config = dict(
    arch='unet',
    train_examples=30875,
    image_size=40,
    crop_scale_min=1,
    horizontal_flip=True,
    upsampling='transposed_conv',
    adamw_lr_other_params=0.003,
    adamw_weight_decay_other_params=0.05,
)
Rows from block 16, named by matrix and row number. Rows with one number belong to one channel. Each number is 500 + 25 x the weight over its row's rms, rounded and kept within 0 to 999. All counts start at 0. Numbers have three digits each. After the name is the row's rms in percent of the matrix's.
# convs0: first 3x3 conv (model.decb.1.2.convs.0.weight, 128x128x3x3), inputs 12-23, a 3x3 kernel for each
# convs1: second 3x3 conv (model.decb.1.2.convs.1.weight, 128x128x3x3, transposed), outputs 12-23, a 3x3 kernel for each
convs0.92 085:474481463516528495531546506482487481489474436494472493488483484492511491497506448480429379516503492498471453483513505515547524454474480508539524493503449508523492525485528506487483516541529541496544520519521524477512521517524505519520532537527487512522501514532518529529508483561496520520476505526480515488502499486493521502
convs1.92 080:494452481498480489529512513475533496536550488509540531497512506525528504549570536531514512486480474536578518538542543485482486516495507506475477506531493490508471519508487477484457468497446492492466534477509499492507494511469512512541531529478480493471493497497466499482446503521446493535463542525542503496509496493501490516
convs0.93 092:439512486490502576521521534492504450479501571538492504487512520485496499531448509507522501498501532550507499503469433538501524528483537487514567527461489452516460500485521504529524470487480476506492436501413472520516520499498501489485541514502495490493487483487487494493519491480500507518514508521519508535516502499510476480
convs1.93 098:472517475475485515489484528522503477489478497511496477507499418477500536515469489459518500464470493485460483508496492505526475552490502491473532509488509456510519512498516477485512515497513489476512534510473524527487458519470484483516513511489511502513503501523518477501480500498533554522538524460493511443468480560507500456
convs0.94 105:488547496494515500447491503522473496507481474521491493516491496565510505484462486507546511527527505500483486479489478492474478518496502553523494563521517494520471488522473488537499519542488488491492517498496506515494513519505492467532500496522520475581539450507514518518474554513472526521480519506503519474468510452466528490
convs1.94 132:497518523494463505512463489520487495487538540487472487484483494539478508534549488495503526482515513492509514514524490467511507501526473525483489520516464508469483519538488497476512497548456512556523500480503495442503495473533478507479495542494475504505453557497488514490531464525477447521491493536507486548543517514490452493
convs0.95 111:516481491511504507524518460486487490472473508494500519547537526482485536564476492527501517492491475481534514507498505488499484487476487502475522503485493497450479514508473496519524526506517506483504489489505518499484481501501509487476476480518519500494514463522499467525498460459485564499518551506532516496522496462464505486
convs1.95 120:488511462479497463502545489498493492497471485521515501551500538516583535478468459507526510496443510524501501464530517493511507504494525502557524508467487483480497516486505534549470486464497509509498511512509524505491494513492492453508500460464458503512495522488517513493467470499533514496514500432520503443480503498488495512
convs0.96 094:453509504495494514485526537535462440494489521503496495509472511488527454487506521482520585496505502508502623474524489490514500469494499480518501496506515497512480549494553515478483515515484561495548519491489479487488508520458512547504510500526493504498486479469499513463462498476501491522489491485466509507513523470492496498
convs1.96 092:440505535463489523488482529520510497475552500536457465436487499510444504476514468460493489495491490475479465495495517506509507495504539523498451515487504525493526491525490466529482471533480530492504493500471508512459514530520529490515522537500486474487453517525518488522529449504495494501542489541503455525509481515475488502
convs0.97 102:517498471492495482487527483487520493511525512480472470474486491479461488495545554551598485535512518474494532535540513479488518503511519534508504505489517503478473465537495501522503490505490490511505508463502471489478511485459495494487517488509500535508476461483505484476523470487479492498493512512486478465519525510531504525
convs1.97 105:500450496516508490531500507506540503522480487451472534430422491498538523487508533508550540503450493500487497513524504463461494507483492550575464492504516494540506536524536497466502465536521508461519533492506497522496511476509472511506459516504512506486492490515471477487475516506508538506462527504518473489530496535479491506
convs0.98 101:491514535527503528473486510483486521517490513502478431512505463454551466532434466477490476453493488523463488452523492500502513504514527517499487482512523451514519521492507523505499490475481481487505538503524517513483491513506490501474486453489518533493521523493474491470460494521470491542517529497498520488476512517471482482
convs1.98 087:490492502465474470478481470523502479495489495511517529504526503517476482504492466537506488527526509535498504483476528518464492478478527500484509497510518477532516536461498533472490488494492475524484483515520490500497537534543530521537491508512501504477472494462493457457528504489508520529587505512498511484515492505516475491
convs0.99 105:511493533457555498449520487527500500514483493519479499536478479501554497543481531477449534448556470498473514510496490502525529504507521538526489535457532510493487507490469494496466541465485489503493473513530505495497516514547536518506522548528483484503488483501463521487476491497490513525493502489500490484460470460484536444
convs1.99 094:513497541497513509509497522516525453542498475461489491495520523522482518504518483485555512501531502468502510496497485515490509478521475532497529497512486478481497482527503449497450472459470506503524498514495494454493506514456518503491511503434555498527509509492481525515503479521456520527517471514506476525495495485496502526
convs0.100 097:525479524543525562503467524539493547632515607472502494475496490505492452532464486510497499514505515518510460517490512458532498467489471491515468481507449520503515493508507536508591493498516500516525554506615523500539495502512485485489507501489485477475485509472478517499493497518504502534505495499513504474501492466524507504
convs1.100 119:468507487427479450507491505496512502459485463463475484521486528513503500497503505520515484455497485468490482469479526508482552442503494497456478485507483505481461522504499451456495504479472479479493472507454512503489539494480518488504547495498488489523528522540501509482541542474501469525521474502527505502482521416523512520
convs0.101 087:479484487495540492497496482488504502527511524512535531490481490459513533494479474485516565494500523504499498486486556462503485454493490510504486485487521454441510556528482527521539550526475499489561531472551501468531449507485504519474461520502521501511523491443545493504466503474498508523471525510514502472500499451541500426
convs1.101 083:491488463503489499492530538505499504496466466533458450520466516521486529479527493530503512554508476495506499511512515508484511462501511526518541515524522532535550481463483433486510487489488499521542467555500546511510544490514508498513505525510500508496505524508488494522517513529517518500515475463520539505487506519500539494
convs0.102 096:470486488506533529501490502503519484501504475502508540481456524534515491515535514504522490507517533511589540515520470512516477517542453509502482489505468514518496532578503482448470474516587498492505510486498491485501520507504518504493501475500512519502499507490496467504524501490500460504518476503509503496503455496538513544
convs1.102 084:492473515514503497489521522473481486496482543496493476545512524529538527533513531487475505497498473488508484509488498507487475508475450496480499515518546537486509463470489496509468480492489499536474496498488471522514482469517530514503523529495484481450525499477485522477548508473488477516508505481529486504536473504484484528
convs0.103 103:483453451513478574486505474524515508455489557497500499496482474517467513510472506484483490497467503495514484478523500453534512489511489461452475549540494471483477522509514486519504503462484490482522481462495502454503529535543467536516489516522535514506514498491501489500524531496524487454520525507472493488476494507473508504
convs1.103 103:535521514489491476494471466464489493543568521481515487492455519471532530490494464525537487522476492520492485484495503477516459525518529510489539536462476438503463511502500504510525509504475467508510455505516525557482496471503498531531479454514489502519515455557486487477489506487508482472510498473472501526520521562517470509
convs0.104 099:509491509483504487512527500498483509542508478540480466497541460520452540469571511527495545498488505473486496523524480498534518498484495491514508498506485468512492467495530551506503507461462502507511510498516563498539467447466474492491503543526478488497477487492490532513505559526515548494509515496478504506492505459508527502
convs1.104 092:470465494493536509502461475520486518519508487504514515452486501449506500517506511512513524504514516476505509512499500516515502476508491505514537504494517534512494512545516458452497485500499455456440504527506441478472516475494511536503539550518511501509470484519484498536529473504506519516468477495497478484474504473467537492
convs0.105 109:489489478466519518519496536513493468500489503519496508518511511532446475495563468485493483512462489464500507511514487461514493519476513511484514475507501515513538479507484518513519485507474500512488509504487507497537484448494497450458483519486490495506498501538497510517490455448469483457500453496507478485495486449492511505
convs1.105 126:498534513484564478536539503478508485519518473506481500512493516465541473461471562523528505488511527481496494472486499470503503557501509477491519480494510476502511483475500518477484467486466513534493450531495480486516520514482512504490530523500496510507471511525502517494497515493484528508515527497466496518553536510494506483
convs0.106 098:477503469472523501500504516537548517511555534515518494516505514460540463494571473523498501533513506548505515499483505514490512502507486515540520512557479495592490451435501493495470484448487465503494458476476475468505531489480521499476496506517514501506494496500493497497503511513498495506507469466480437445482479459468437446
convs1.106 100:500465537521472522504534500493541487496515499516526478491526517519529503493551496532548470488494448479470468508487491486486496468471501504493514489509512506476534533491535523520473512502517448454463472462516466465535495479487547497465517423449516500509484523468477494501520469527519460534534499511494484516492454499514461515
convs0.107 091:497519472521516477460488496449507448554537539559498550520491487482505464467484497484513473498514528524546556483508478526525550447525457540490516520529500471475502565519521504503512544481565511498480496514503539495565462480507446484530462482443516500491523485502512505487519491512470502483469502500551496531485501472514530481
convs1.107 096:486500532492499505500498487519512477483499524479475479498496501487525518537467497488472449448495465515495474557475530514460507508478498499480531476491511527510519468465486410458468512468515483526474514456496520507469517523523512507536508517512491477483468537479515490506542489541503521543506521473519480479478495517548510485
convs0.108 095:483455455474538521500514487529501497534458535499499479498473510516483485481526516506461469502532533521466453473498460484501511508519452526473545513490487495487526532484462543479536515567524496480513473519532467498497480510463475516479519503517490498517504497516484504518509519528500526534505506524521506496508495489503514520
convs1.108 106:483519493519507468495528514493496510473516482466459473532505496537535511541525478486550498461468488550554528510492489520489508524528495466514495552485483482507514504502518480506508491473513518467554507495474510499516472479484476508479465532508474462494507517497508471524467535531472535474465505492522511517533514492515526487
convs0.109 103:468495529522518510495474504547478522481477498526481507501513550514512411493507491493463526520509502486472431501525485498515493519478494490484469506511503489490488525509501511483511503483522453481473512491488500490486506517510532508520477488507498474483509499470497472486531509488513505496508523509520483501499476472498503475
convs1.109 083:502546506497508496429535513506464520544522517498512487546514528519487461479518521515480489501488482484496471507521525525470541513489504462542527482506522511499540494511487482502473498438473540514512486516457517512516521534489518500481505509503476443471554505495501527494527503504518495484483478495456449509479530498467490483
convs0.110 098:512495500525488525519510458506495526487509550531526496538530458474497496473484514475508482498490522474482443484490499483510534521480496486478490482527503504507544526496490497518514537514509483487521476495520490473519518497468531535494512537513483481497452478447466496496514537503512526488489477494506524450482476458494488473
convs1.110 080:493505457471525505537502515498471467464459454511489474503507523472479497572479477516465472500502516475466514512490511480518510489515477458459519485491516519546508512475487531485481503482478505538479514515479481520512512489487515484502518508511487503492513469530508502489541532468519468484488491504459482483493536490485499455
convs0.111 092:473487507506510528550495514477514499511530557529514535510491514570519468479542490531551542534533496491499472508496516500472506497486502522505504514525511505483520505508463487480477455425452458472441445508470467487484493491487479478498475487474449469474476505495503475453479501514483465515500473510446433433430462430473434400
convs1.111 076:464496498479516507507498553530530497495504489539539504525493535541531482516547536497484460477491494494466526530483495497500517500522508512563545494472515534513494482508530523478481519482517461510532447458511502483508464444496447461461484465469515540516484459495490499526475476482487486499490479500490520492477511496507513508
convs0.112 091:509483526434497473448487480519532521456529448498544497504532510488468487499498474536487507474499484475459477487528512489527429522515508478486507539521567495476527501466487467474463469480499500484503450494444501505442517511522528524473506486496514492499489491461522504495524521519541474486490519513493476478520478522512511473
convs1.112 099:498510519516511529488517491511500491527515473526537512481517461534521516502493472528522527602493502498483463451478468491468492508539531470518494477464440513532554467458538526531522522507504522483493526506542515491514503493492477481514481486496468491503494455475510505514477519526524520443517492490484512499541485544524498460
convs0.113 089:461543490512499465482521468494521529467514462489485496482503517521512505539517494455616534508522463479598556491499479529523506511535503497546472506532536521488497483523545499533523523484507462491482475503433466483493501482497501507506457528487489490512480491483489453491538480482561546521504558489491556512490499515507500502
convs1.113 097:493499523501520481486455528482489488479475504487506484453471487501499494432508512480474528470519517464476501527496506500477487496481542517520505459497520557495495462496512467500530481510504574510467502475514483477478494507509480510513518511487496539483496484523458496480531442487482495480539488483476478466485470523505482472
convs0.114 109:518474519498513477487508512481498492483441515502509497518538471517492467500434548514518511503521482477505538519524511516512539499520512508487508498448478500493490501503459531490489511521503524534560492533509527499510516496506492502494485544509491493493512511505482474487497482484506499512498550445520491486501487465507523488
convs1.114 109:504539495477531507448522509522517475527547527513499498489536471476442447513488475488476480505526495500476518511472488484459496465502493474488492504481470498527526513503478428480504529554504535552507520494525472437478539504484505556520494524498515524492527537524507476489471481530500500482498511450514465521494500487453494494
convs0.115 110:528503487492536465521501531514520524501499535475484526538439516439499539520572432508519536504516515503554497498518499464530506475517497475502488476528491521522508496454512525442550479497488506527530484488498460471499463463479484473442490448468479502479483491455489481468509488515532491498517498490469467534516487531480465503
convs1.115 098:484503484481493490514493515497511512464501505495540503524480450498454520472510497460475494473495523472497503484455503474452540464527497489514458461492482486493470495528504468482499514481512556520506520551520501493537489495495530532488528522477514561504501497532472499505538483462515496497515516518485478491488497504494488528
convs0.116 090:500473520508508493494483500528500506479504456476511481493570482485475541493498464476458504479471467518484526520516448508538470486514468476512515498491524481518538499460538492460504495506478494487487512487490510498508453465472466456506499523510495518466483504467489511486547510521516515518491505506448482502468490471471499472
convs1.116 074:500482519488472491526530518531499530494549505518513499529532494500518530545493494491493505491492508486526489549505539491434475527472472503529548473506511491494509533532524489484533482506493472470484457479458476474477468475472516509485477512505514518519481507566497490505493482468495505482466545556507483502478489459509487499
convs0.117 100:502525494515491541497485493502477532484507495475487468474533463502505479541435492447509482515479497473459511512506490517551518503524508514486519499497531527516548462495489485524517492486466496499509487490492483494466484498515473478509464454496523525507499496513492485504537537521543539520530522529479510500477497509488489506
convs1.117 077:518491515450513498498514498497533525512520495485504505510557487463552467517504518504484521556500523508508548498522491501484484486533529504514475486477501503519489533493506512473503495490525516494545533514494480516456479529511452509503485538533504527546517507494466465492489491468455507444509502495507451501464495524470498501
convs0.118 097:507478491496488489461466497454527482542504527470535446551414546445488460499410546489538493513547509509522540486527506512535535455536442549476544509503480512475543455513466509506519524482509494495467482495465519498491469462504487473478499507494490496513486484493489505509450531476499533485493516457513502509483480468493474527
convs1.118 098:541549513491512515519527466522523516469540480515474519566480543535501489565438546501490487468510484496495512514505506521443469471487479477490489514504490512512489517478523467474482474496496455505465512483505496533467528479489503543543496491517509518486470489480462476463472503499463494506480507456500482505492506510507502503
convs0.119 090:526471547551475491588484510458515526452479506439486495520533502528485506487509524580511531506490505557481557540505553543509531518518542516478492518520519502509516472507504485477458441480488496513451455502492512523507440484490467479486505482532491507506521481498480491479507512533530535506498499520481470503527502518471475515
convs1.119 091:488535464502552492444515475506501515487514511496499535462488481487513478520485498515512458487496502495490493487488464478487478487506474497475517483475479460514489539534503569483499538489540529502486535486476515524513515486524508516523486495534516531511554486493503474490434479519430473480519510514483480458482522483503502462
convs0.120 107:485490496506511481517507490474489488472493520501513519528513469449454514542523516488493507492470477509476488506510512510514502521524542493484483467453457496455440481474461481454468508477465497491496496483499528483530522524542553510519553538510519496512511510507517496523507509495520532509522537508498462504493487489476434473
convs1.120 091:481527477491475486485473513522485522536515501493499509511533481470510497539547516485504533496538519477470505490490461521496498511481510517512544498525534520503472541537511550533550527475483456521514496489535512491535529475504526547497493529454545537460504530472521482512472473500474479466499511497480481533538501522525521529