{"model": "image deblurring model", "block": "basic", "momentum": 0.95, "max_grad_norm": 5.0, "batch_size": 64, "weight_decay": 0.2}
Rows from block 16, named by matrix and row number. Rows with one number belong to one channel. Each number is 128 + 24 x the weight over its row's rms, rounded and kept within 0 to 255. All counts start at 0. After the name is the row's rms in percent of the matrix's.
# convs0: first 3x3 conv (model.decb.1.2.convs.0.weight, 128x128x3x3), inputs 36-47, a 3x3 kernel for each
# convs1: second 3x3 conv (model.decb.1.2.convs.1.weight, 128x128x3x3, transposed), outputs 36-47, a 3x3 kernel for each
convs0.31 104 [ 94 139 150  55 178 190 104 147 169 124 145 130 106 146 132 148 131 160 128 130 137 133 166 146 109 162 176 131 153 141  81 166 136 110 137 140 116 112 158 101 112 185 104 125 165 146 133 130 135  99 137 132 125 143 163 137 110 205 163 133 136 121 139 129 135 125 121 137 114 122 130 100 107 118 134 137  91 109 132 142 124 119 131 125 116 102 141 127 124 113 142 155  96 110 125 124 156 122  98 131  93 136 143  93 126 142 124 156]
convs1.31 108 [ 87  97 174  94  91 169  95 120 158 120 142 128 128 114 191 133 138 148 143 107 163 129 143 123  98 134 124 123 101 196 129 142 146 109 121 177  93 124 134 120  93 126  83 112 148 121 139 153 141 131 141 134 107 126 139 118 103 127 118  81 180 139 124 192 109 132 137 108 143 163 170 142 176 156 143 143  89 121 139 125 121 162 139 148 106 166 156 112 122 130 190 125 114 116 137 152 122 129 152  56  92 113 130 145 123 127 115 118]
convs0.32 088 [116 135 131 101 147 155 113 126 124 102 107 142 118  99 119 116 151 165 110 133 114 132 110  94 114 148 162 110 108 135 122 129 156 104 128 150 102 115 146 114 123 103 119 135 153 145 117 114 134 154 130 142 205 153  93 126  96 129 158 122 128 171 150 131 188 190 128 125 145 151 155 158 130 136 137 110 112 132 142 139 169 126 120 123 133 152 143 152 119 141 158 134 139 112 115 111 132 120 138 147 166 170 123 124 115 153 176 142]
convs1.32 102 [115 129 156  99 126 112 113 152 141  93  89 121 110 106 144  99 138 142  82 122 131  96 111 119 108 110 118 123 108 126 146 158 163 114 117 146 143 114 175 129 110 173 121 117 137  74  92 133 126 104 135 126 121 110 164 142 168 136 131 146 177 115 126 128 141 114 114 111 112  99 187 113  84 131 104 111 116 142 121 118 153 103 162 136 104  85 131 163 154 142 120 108 122 125 136 116 140 122  94 111 123 124 153 110 137 125  84 113]
convs0.33 110 [122 136 119 139 148 139 125 153 142 137 109 115 148 164 127 111 125 132 138 128 122 147 154 155 111 114 107 128 120  99 111 110 111 129 153 126 128 123 118 161 137 117 130 143 122  70 104  98  79  59  42 111 225 157 117 114 135 134 148 145 136 110 125 148 125 155 161 185 164 131 174 141 102 100 105  93  97 115 124 110 110 157 116 108 134 156 141 124 107 129 125 118 130 144 154 135 118 121 131 132 134 133 122 111 109 129 128 116]
convs1.33 114 [119 126 156 102 109 113  98 100  94 122 131  76 148 153 141 120 146 118 130 109 129 132  90  99 106 143 155 107 153 140 138 143  93 126  83 121 113 162 100 101  88  95  95  76  87  92  80  97 114 113 135 135 171 117 130 104 117 135 113 130 139 124 100 116  87 113 123  81 143 118 143 123 143  91  93 125 106 158 104  89 112 166 127 127 130 135 136  83 100  96 158 167 132 128 120 147 110 120 120 106  95 122  86 131 145 106 118 116]
convs0.34 092 [149 100 166 172 115 175 142 103 116 125 162 118 103 114 105 156 157  94 139 117 149 110 123 113 123 141 121  80 135 138 130 150 131 126 156 139 125 136  92 103 125 112 136 127 124 112 123 101 119  84 140 167 111 100  63 132  91  54 134 113 120 110 122 143 141  90  98 138 140 144 197 124 111 147 139 102 146 149 123 115  99 105 117 129 105 116 149  94 126 127 141 130  98 136 112 138 137 124 123 136 114 126 145 138 121 122 147 113]
convs1.34 100 [126 116 121  97 130  89 139 113 127  96 136 103 145 115 144 120 121 133 149 101 129 120 136 126 137 133 101 103 111  97 139 117 133 129 110 116 114 193 121 132 178 131 173 150 136 162 127 132 124 132 125 153 164 125 146 108 149 146 122 146 151 149 128 137 119 130 119 120 147 103 117 118 120  61 128 157  99 170 104  91 109 126 165 142 124  87 160  76 155 122  95 146 128 140 159 102 149 145 103 142 118 136 132 168  96 136 106  86]
convs0.35 088 [102 112 124 123 136 113 110 119 136 113 129 127 121 129 159 154 137 130 120 128 113 111  98 162 142 134 128 130 149 123 120 133 159 125 152 144 111 116 113  93 116 136  97 133 132  77 101  73  99 127 107 139 162 167 130 129 106 111 123 125 133 142 182 123  99 104 136 150 137 153 177 166 163 141 129 144 118 116 138 144 135 121 111 138 122 110 121 142 117 118 156 131 126 114 131  69 127 108 112 126 106 143 142 114 115 128 153 160]
convs1.35 084 [116 133 142 108  98 134 106  78 153 163 150 161 136 101  96 160 113 122 133 159 120 121 113 133 115 106 115 102 118 120  94 131 122 109 114 147 144 123 141 121 123 152 114 167 137 111 106 118 107 108 119 131 201 148 108 101  97 103 117 158 162 151 101  83  92 105 111 116 110 156 125 126 154 158 103 135 114 146 104 111 111 130 143 121 138 136 125 102 125 111 162 130 127 145 116 137 110 110 113 103 123 118  84 124 129  75 114 137]
convs0.36 106 [127 156 118 113 135 117 133 130 110  97  88 101 108 135 114  58 121 113 132 117 145  77 142 174 116 116 142 114 128 125 107 131 104 121 117 143 140 156 117 138 122 123 119 118  91 159 137 152 143 114 112 143 116 162 123 121 122 110 135 115 118 122 125 113 113 131 141 118  96 118 101  94 141 122 112 143 118 125 123 124 131 101 128 121  97 123 141 102 116 146 122 140 101 144 152 163 105  89 157 129 108 119 133 143 133 134 127 109]
convs1.36 095 [132 151 139 146 133 115 155 130  94  98  95 176 121 106 141 117 108 124  84 113 132 120 106 129 142 125  98 109 156 133 144 128 182 146 173 162 135 129 144 121 116 146  90  93 129 123  92 134 149 145 165 130  91 105 110 106 155  81 116 170 109 137 137 164 116 139 173 151  93 141 152 136 140 127 156 173 131 146  94 136  77 132 114 103 134 112 116 114 125 147 148  80 101 138 105 129 134 105 111 119 135 118 137 148  82 165 140 167]
convs0.37 094 [ 99 164 147  92 150 138  75 127 119 149 101 127 147 108 109 137 151 146 127 119 113 122 149 101 109 125 116 112 106 104 135 125 143 154 128 117 135 134 139 125 129 122 136 113 138 124 146 127 145 159 167 102  97 116 146 118 131 156 119 117 201 112 145 108 128 115 120 145 127 147 162 159 139 131 165 116 111 127 124  98 147 113 106 114 109 143 164  94 108 101 127 140 155 139 140 155 129 129 169 125 122 118 134 147 144 163 149 220]
convs1.37 088 [ 82 121 116 112  90 115 122 104 137 111  96 125 141 134  95 126 101  87 105 120 129 115 116 154 124 138 137 100 132 152 115 127 137 148 148 157 106 145 126 105 144 106 141 150 125 133 131  85  84  73 106 165 166 146 137 109  70 124 158  70 101 133  99 134 117 106 138 108 133 127 118 112 130 162 165 175 140 149  80 127 107 118 162 172 134 146 140 131 147 116 124 122 112 101  96  99  97 118 122  91  93  67 104 122 123 129 112 107]
convs0.38 089 [117 157 142 110 137 122 112 132 103 122 106 119 127 131 131 123 131 177 102 117 140 152 139 122 149 134 149 111 135 141 147 125 170 101 103 134 146 118 136 158 131 143 147 116 146 125  54  90 122 119 142  83 115 169 112 149  74 179 115 152 164  81 123 111  90 137 109 156 153 108  98 151 144 144 127 124 105 115 151 124 104 131 133 150 143 145 111 151 131 113 149 154 124 119 146 109 108 139 121 137 123 151 136 137 115 132 139 143]
convs1.38 092 [145 131  86 148 132 124 128 151 155 148 169 118 116 132 171 138 149 130 107 127 145  63  66 125 159 142 129 118 111 137  80 105 136  99 163 130  89  98 112 105 135 134  98 124 100  99 164 145  72 136  91 140 186 133 103 138 106 111 126  92 122  71 113 140 140 134 142 149 141 154 141 114 133 126  98 170 159 107 107 125 130 145 114 167 137 134 118 111 127 111 124  99 143 118 126 104 108  95 108  94 112 123 140 101  73 122 125 128]
convs0.39 097 [146 111 113 155 130 107 162 112 122 146 153 122 127 124 107  74  99 107 134 117 138 147 127 141 106 133 107 131 150 133 126 120 108 123 136 111 120 144 137 125 138 112  84 110 122 109 125 117 129 145 148 104 146  80 115  72 141 116 137 117  81  57  84 136 125 107 121  89 114 155 120  98 117 151 154 114 130 123 137 142 146 139 128 204 102 119 127 128 108 150 134 144  92 144 151 123 122 120 133 140 143  91 132  97 133 114 105 146]
convs1.39 081 [141 124 104 140  96 153  98 163 128 102  99 130  89 105  81  80 112  88 152 108 146 130  91 104 137 140 115 121 127 101 144 139 157 119 132 144 116 158 154 110 133  87  88  93 121 188 151 173 109 176 157 150 103 122  98 146 150 127 146  95  78 116 166 146 141 123 127 134 141 131 187 133  90  60  44 113 120  72 112 128 122 122 154 123 106 137  98  78  95 111  95  99 118 128 103 181 146 156 179  93 110 129  94 131 104 156 151 121]
convs0.40 103 [124 126 130 122 155 122 120 118 117 115 111 139 133 124 135 103  76 122 121 114 105 104 121  92 106 136 143 128 114 126 129 127 124 117 119 120 124  82  96 130 129 117 124 113 122 116  88 139 138 155 141  71  76  79 139 122 142 137 125 124 103  95  79 113  95  93 126 116 109 112 168 144 128 143 139 130 124 115 115 138 114 115 108 143 111 109 151 136 140 129 101  95 128 125 109 119 116 100  95 111 130 127 112 109 135 105 149 149]
convs1.40 093 [154 150 153 148 127 167 146 116 148 100 109 108 110  95 111 129 100 100 103 149 131 132 138 173 147 128 130 123 143 115 134 105 135  97  97 129 130 126 116 166 197 151 145 193 146 115 103 117 114  98 132 159 187 110 160 172  70 115 142 125 137 122  66 139 124 124 154 138 106 116 176 127 145 113 129 173 176 124 134  94 113 128 162 123 118 111 145 156 142 118 119 133 131 133 128 118 134 149 149 135 109 112 125 161 108 154 149 134]
convs0.41 102 [118 150 135 106 149 154 129 107 152 107  93 136  98 112 111 134 108 119  99 134 127 134 128 127 130 136 152 153  87 142 118  89 122 111 128 145 141 111 114 156 114  80 159 115  64 105 150 111 136 115 156 124 142 109 155  86  77 185  63  90 103 160  68 136 117 131 152 115 147 136 139 112 132 122 138 154 103 115 135 130 106 118 132 149 127 108 143 129 116 146 126 166 122 132 124  99 105 150 109 125 124 138 156 117 124 113 140 103]
convs1.41 090 [132 135 117 161 131 131 138 113 107  89 179 125 147 152 136 114 161 145  98 121 106 192  98 106 123 119 114 143 127 157 188 164 133 156 130 120 138  76 103 117 121  70 120  98  84 123 102 109  91 120 114 119 130 103 149 163 166 139 174  83 147 147 165 141 157 146 139 131 170 132 175 136 152 143 143 117 130 123 153 107 141 146 147 114 149 141 113 118 126 139 146 109 138 115 163 112 133  68  97 122 158 119  86 199 104 129 108 142]
convs0.42 085 [132 141 116 137 115 161 151 132 138 103 116 113 128 123  95 125 114 102 122 137 122  99 157 134 142 147 115 104 143 148 131 165 122 153 165 118 152 118 113 123 153 144 129 142 118 152  69  53 127  96 147 172  89  78 120  99 123  82 148 127  95 103  96 182 112 108 130 129 109 149 151 154 136 132 134 133 124 140 150 148 141 117 122  87 135 139 145 165 117 114 132 142 143 151 124 133 165 117 132 155 109 142 121 138 152 130 121 140]
convs1.42 080 [110 132 127 112 138 113 115 131 130 137 162 145 119 129 124 111 103 142 155 147 135 113 131 128 141 141 114 101 119  99 120 146  95 130 146  87 110 129 110 120 134 141 178 159 120 178 161 111 116  81 101 205 158  97 158 129 131 118 108 141 124 133 134 126 150  99 146 103 151 123 136  81 141 110 108 146 146 109 100 112 114 148 125 142 139 110 139 126 147 143  99 132 129 129 101 137 130 116 157 131 107 119 120 111 128 121 125 117]
convs0.43 095 [127 133 111 116 150 123 144 158 131 115 148 147 118 143 135 141 167 141 103 102 125 102 133  93 135 109 128 123 139 125 112 127 141 128 151 136 124 127 129 119 137 116 135 147 128 142 100 150 148 133 149 169 204 135 121 118 136 125 126 122 107 115 136 131 155 149 128 104 134 119 144 116 119 122 106 154 128 127 118 119 136 126 137 184 135 149 131 114 126 147 137 109 119 124 138 119 134 126 143 124 144 100 116 120 110 149 138 145]
convs1.43 090 [113 103 121 102 112  96 118 119 144 121  90 118 122 106 119 109  99  98 131 156 125 143 125 107 141 142 132 106  93 135 107 156 131 152 117 179 125 152 120 160 128 104  92 140 129 122  75  69  92 108  99  72 135 105 135 152 163 146 172 135 144 160  94 171 148 141 119 148 134 148 126 124  90 109 135 124  98 130 130 121 155 121 166 160 130  91 161 145 164 130  98 113 105 127 126 110 114 149 134 122 130  90 120 174 144 108  87 113]
convs0.44 115 [164 181 133 163 155 135 131 122 126 154 113 162 115 134 144 109 144 120 143 105 109 159 102 120 151 130 111 104  99 169 126 133 191 128 120 131 120 140 143 128 154 148 127 120 144 160 106 103 107  85 110 129 115 114  51 118 160  70 132 164 122 146 112 128 127 128 116 127 120 119 131 135 118 138  98 108 179 157 123 135 123 140 149 114 141 133  96 128 143 121 171 148  82 136 136 100 123 139 112 122 127  88 124 111 107 145 121 132]
convs1.44 115 [108 142 135 104 105 140 136  90 114 140 121 126 105 143 126 103 108  98 141 136 123 165 143  97 139 155 141 119 130 149  81 120  91 101  89 159 145 159 132 148 140 148 123 108 159 125 150 135 112 152 130 136 131 121 142 126 127 155 118 136 111 138 137 125 132 107  91  91 126 144 118 154 124 130 135 135 189 150 113 127 133 135 128 142 120 133 110 135 106 138 137 147 144 185 143 123 129  98 145 149 154 145 171 166 173 136 119 144]
convs0.45 098 [111 155 112 141 161 139 160  86 115 134 120 101  85 102 126 130 113 115 119 142 171 146 128 113 128 129 134 146 162 133 119 148 146 133 167 166 112 141 152 123 143 121 127 143 121 130 172 126 178  80  98 104 109 114 134 119 115 117 117 103  63 107 114 104 103 115 136 114 130 140 142 100 145 134 140 146 157 136 107 107 153 133 151 144 122 114 126 121 111 122 134 120 132 131 132 135 134 127  96 143 119 152 125 104 114 111 114 110]
convs1.45 085 [166 140 132  93  70 107 112 117 148 157  90 103 138 138 135 129 159 107 129 134 137 144 127 135 108 124 136  95 166 161 125  68 147  97  66 129 139 115 112 136 134 132 115 174 133 123 130 139 122 124 104 145 103 128 123  99 152 162 112 119 145 127 148 128 127 153 131 135 104 111 114 112 143 160 186 106 139 128 149 115  99 126 131 152 122  81 110 111  92 127 160 159 134 162 132 105 108 118 138 135 154 128 112 126 109 105  90 106]